Weights of a small image classifier.
Model: 48-pixel images, activation silu.
Rows from block 9 of a small image classifier, named by matrix and row number. Rows with one number belong to one channel. Each number is 128 + 32 x the weight over its row's rms, rounded and kept within 0 to 255. All counts start at 0. Numbers have three digits each. After the name is the row's rms in percent of the matrix's.
After each channel's rows are labels from the 100 images, of 14848, where the channel reaches its highest value: "top examples" is what is common among them; "peak at" is the part of the image that holds the peak. Only what is clearly more common there than usual is listed. The data: photos of arthropod specimens (BIOSCAN-5M).
# sq0: squeeze pointwise conv (model.blocks.9.sq.0.weight, 128x512x1x1), inputs 74-147
# e10: expand pointwise conv (model.blocks.9.e1.0.weight, 256x128x1x1, transposed), outputs 64-127
# e30: expand 3x3 conv (model.blocks.9.e3.0.weight, 256x128x3x3, transposed, each kernel summed), outputs 64-127

sq0.17 100:103090076124112057095167125129128151076112111134118160115151115139070107130147161176122126152089112134142097110117150126170172169070124159138171030143152108112044131131143139104160136193053118096161015117145134123132170138
e10.17 099:074135131086147184154066151142126090126138137119148220137100117097105174189100146103115170135123156156146123125150064142124129148084149111168197147105093143151164113155137117127163131133112128
e30.17 102:184124177074161109129133131144100091123126099070121072129177099119096110088095153127144136105129064101141098116066139145102132151124100109145157163127097125072163122168138133092124098132173130
top examples: order Hymenoptera
peak at: centre

sq0.72 100:132051135104148077097158123087085108124158152066106137131140103118143138116164157155112175147135173205135148108124074145151156147085110137111109088150129173124085121151076125154122143136104141092127124104074083083103166078
e10.72 096:110127178146150144120157094172178103110141176115126107089128020155173114138095108167162121094127110074119181163135059156105132131076143103089132100145102155108071127083121124108111126088193112
e30.72 108:152167141126137136105157149079137103056084138130104202147121105103103135100097101083126144120168105170139166148090157126153155183114120145137136114099155121151146088095106110128103098146169158
top examples: order Diptera
peak at: centre

sq0.41 103:149093128124068153112183084079180146107138158104172141130182072147098071116061149138080100155132136144108140155136182124146060090096110136152126148140182145092104106096157116195093125112176120151094176151084110141109136094
e10.41 097:110093100170099096072133136191152192149113134135155112110168135098053143107132091093128145077075085110130116171105104109145204114156100168093201103149097114109126153021125110110079155079153180
e30.41 098:109170200147130078175148138170129042167182125120147149171156112127123205153156138113023142119129145169114098171138098098144120127120145144108095096142111158105181063160155070143130163133119134
top examples: order Coleoptera; order Lepidoptera
peak at: centre

sq0.63 094:137142100135141140087134139081032148146107203139097126118155096134116129087097130158093105159050105143118158137114099184150147083131078149105185138111087146121083079156127150178158167182165074152168112131099136160133094070
e10.63 088:178093133156109171082166085092105118124135140193091122119113057108115136152098102113121129121147090122179143149107110191122152174112127124112162144149065102106151095129108105088139179108166164
e30.63 093:146151166081160107083108200166140113135111118113130119065111169118108105086096139079162111065181111129101180132114106164123076185104156113187138154091096120152102077139143124089122111111125136
top examples: order Diptera
peak at: centre

sq0.14 094:183062185143152057162107120131084160139092142100140072085193147154122145119125151178109107080111137150101131145166039126146138211126124124130117097163143155050140150033156153091132097103135125158106073180133138151111114119
e10.14 094:138149139101127128141152126169139123139076081131078149104129122162142158108168127088136097102173170188109150171106092158092086102192116152152129113124156144128122113111085192124149082114122116
e30.14 098:105149094162089114144112202163118092169089119111104086089063114126118095161101132141140166170094051089108065118178151147121100144151111037125144133162106171161103109088091125159158125122157150
top examples: order Hemiptera
peak at: centre

sq0.52 105:161040148089171112085180076095134119187083137099130125197179179124157146147096131153149146172102173091141139107063112094125134107084095113127180153088060171107163108111197126118168123113104158109133131095155152120092150104
e10.52 111:133097129128093155107127175133122083136123152121110071151137158103156121087139140115070074101148123105149151110137085127142118147164170162143106077098105138073146155158098128116070226099125073
e30.52 095:123138129113153130140138115097135108152087114155098098109058108117091106119191074176176161141169162162155118076124133103106152192110092148135130097118116167099182123175181156126157158101076083
top examples: order Coleoptera
peak at: top right

sq0.59 103:108133088171154134116123089105149161109103137129085106114128136122113047161162130160024124146109132140068082101075074126111062146051095194068135122158122124102097130164160134154080144149136118118103157097135106061155142115
e10.59 103:175057157124097092143116164094117145089153165072110117168126077122121115112113134098193090180112130153179154113137169126103158147143105128161158134093168077180158089095117104122142109135096132
e30.59 106:114098137128101150130094164140110129148133121201118189138133138132131145157142160170151069153162160186141114158077123152088138104103113132144094093152121125168084120174130101108174111048129136
top examples: order Hemiptera
peak at: centre

sq0.125 103:092108113070138144115069040094102100118073135108085133144150154125132117116104070105120186083109102135147161101092151126068129111128141156097155141157131129134126124069081131194067173143128135107099160176124080123083180149
e10.125 110:112164140103123142178098177114117119142203118155112130110082182082160137109133113099161164133101156106099071128123176123075110118111112197126109155170096158083110174191173104153082147109078116
e30.125 101:163147077110128084135128088164110061104110113150082088052105095134123111131138166152088148149149141151080162135130150118164118172139084103121146094165123133155048130190095118131193132166068092
top examples: order Coleoptera
peak at: centre; middle right

sq0.46 102:125151072111154144136120179135168125156107151082201101061102169151139096119161154156066115164101142127079085076111161114116126162096113198111126142129156103146078117154160134152117167145102087120170180088194097131141129079
e10.46 103:121093148138081119140191134117153127092168116160128188177063166120137091165158180079139120164119083113110163116087114137075074136110154092109128077091088108131126108185205146045094128129168122
e30.46 100:110144148112122141124112107096061064106170102166113150142106141068097200168092156046113096144113117166114144102059143121187093129130101132155111105138101107122134147105121121128131186085069125
top examples: order Diptera
peak at: bottom centre; centre

sq0.21 096:076199164148207088130152167182173136118145107112104126141086138136154163091156133155145131114096159165153072169097125150095079145117116128102129114156142127083123099122103074152150119168121156152110088166142172145094123178
e10.21 091:091099133084099124160087139187127096116122073144201113107096153152132173108155137111185069137159092159105138153198137106143177109101085104128153099156149138092095133119131108126138170154135112
e30.21 101:163137165165113114138167164086150146140143134110049110117136082157118088122211146116047157140130109186171124146088113129093139089139061069161092104069124118154142147084078103113156098102124182
top examples: order Hemiptera; class Arachnida
peak at: centre