Rows from block 3 of a small image classifier, named by matrix and row number. Each number is 500 + 50 x the weight over its row's rms, rounded and kept within 0 to 999. All counts start at 0. Numbers have three digits each. After the name is the row's rms in percent of the matrix's.
After each channel's rows are labels from the 100 images, of 14848, where the channel reaches its highest value: "top examples" is what is common among them. Only what is clearly more common there than usual is listed. The data: photos of arthropod specimens (BIOSCAN-5M).
# sq0: squeeze pointwise conv (model.blocks.3.sq.0.weight, 32x128x1x1), inputs 64-127

sq0.14 108:540409514498522535498545587516556563433538450544527530457524482527513469578423519540489503475509568387563521344512491453553459538495431388437512450513443401556396445552558531404474582572515503
top examples: order Hymenoptera

sq0.0 094:642503457523533478482634507475478503468491455411611463403449528488491649559541542555560490463447560477501458482416438593467492450496457518498453566464502503527435550437468531605534499549415542
top examples: order Hymenoptera; family Trichogrammatidae

sq0.30 100:505512477484385556547570572488554504611481538462444534499552482546444568457447547513401513442621450495466500423517415595507459491596488561384431561550416437480454482463450507586497529543464462
top examples: order Hymenoptera

sq0.17 089:583517520606479463515429502437412498590505587440496477351482516508404530466431541473512523443541527503490506415547551493493467473502533544554474552429502498476514464435398427470596414431496415
top examples: order Hymenoptera; class Arachnida; family Trichogrammatidae

sq0.23 086:639477586422594400554480504597517521498543500511586551462520390489554545448471510569456572542485537408548571533528523534495463491499342475497512538520466444424490450460482525525514570472504468
top examples: order Hymenoptera

sq0.4 085:502488632501448452350444599527448533507494608475523497484556390436524467493487515440508520392499556487497485420488539489508418449440448438522437592523513581450451398551433556552517462449519566
top examples: order Hymenoptera

sq0.19 105:605529544559521509464560565412463461596418505406529429578394539513396504539499531575542554518499625445447463466493452555399488387465569496523477564408521531423515509481516474568525575410525532
top examples: order Hymenoptera

sq0.13 079:445369446434494541553532448590495553526537489501540490492473552470516534526464471446427603502606526517527461556464535547562578587354500516467463529472495459534491517485545488474491461434529447
top examples: order Coleoptera

sq0.3 094:508452570572527495387485582345508550536516433519556481525556580551461550473390445509508519597510524403498565499462476454500486557421536528600546517506482488426516537495464489564449511491530482
top examples: order Hymenoptera

sq0.8 098:518536430506511449508545454511488532533477465457456450483568364509520487510541478465532500477449505511414450414572503579391531389548438566531535542498432490529533550456474500556529411430436580
top examples: order Hymenoptera

sq0.18 094:528492529549562466627618485488478444503430468491451407505589562557467495558534528539552340592562529411462506500446452431467590448466530451414481537413520532533494464487361585507466592484537485
top examples: order Diptera

sq0.10 087:497498445414567527522442493542599395520501553517464572428507518526467517481489525506471500582596479495523537550547479435471673510454523485499452463564504407497352454598490507522538567555538489
top examples: order Hemiptera; class Arachnida

sq0.15 100:480464475538365549450535470465525565509547453471520625424524449448585485402429416560393556455608538455540507566506522551500563498400525494508481580498388428449524451510546545543470520386463477
top examples: order Coleoptera

sq0.2 126:462431572512571511498525444446477513521443430460516463505597414421411493537463413441447503482564505530494475387556553519399488427463466451464561491437431546552484534546555395474513513419349512
top examples: order Hymenoptera

sq0.7 095:576471528575474461444520550470393448406433505497509464526553450432486570485514507530488553463526549586505498419435564476525415498446537563476449505480494460620580512565553425511567506459404552
top examples: class Arachnida

sq0.26 087:507377460372484528498413478422521569462529469456539514414491409451491568504555485512463427527499480471570554430448511447505484504479506409452361516537416514533487389435484478487464505454509477
top examples: order Hymenoptera

sq0.24 096:538584536480604483508496484499466433478480553502399545476518521524528554524556540508420557580470419491445471553400472509507598504490474548572501562594457533325547583405486579592539559390553559
top examples: order Hymenoptera

sq0.28 088:472433454398482505476432469453440444425423464490560438543535467409511472466549514401509404564546506473403441494445447460429387500491563486489507596472589522531596525520489496452489520576493436
top examples: order Lepidoptera

sq0.6 115:528458541476421526432519493504378539556426414431441445505509501448553534487586455444518490419503577517518413544575437519551494510504455453553534552484510424507401373458486536424466417529481416
top examples: order Coleoptera

sq0.20 105:629524473418547516448579487512520513560538512485456516512531377510426556593454586503538535560481457421464476472513522474539453454465446484512421606394503541528417446623604435440526492435443470
top examples: order Hymenoptera; family Trichogrammatidae; class Arachnida

sq0.25 107:424542501480473525587491544525515521610513484528452469544471522553462560414535577578505544591457493516487536552658451459414492513459517530537526563620503551488454457425507456582536548423523525
top examples: class Arachnida; order Sarcoptiformes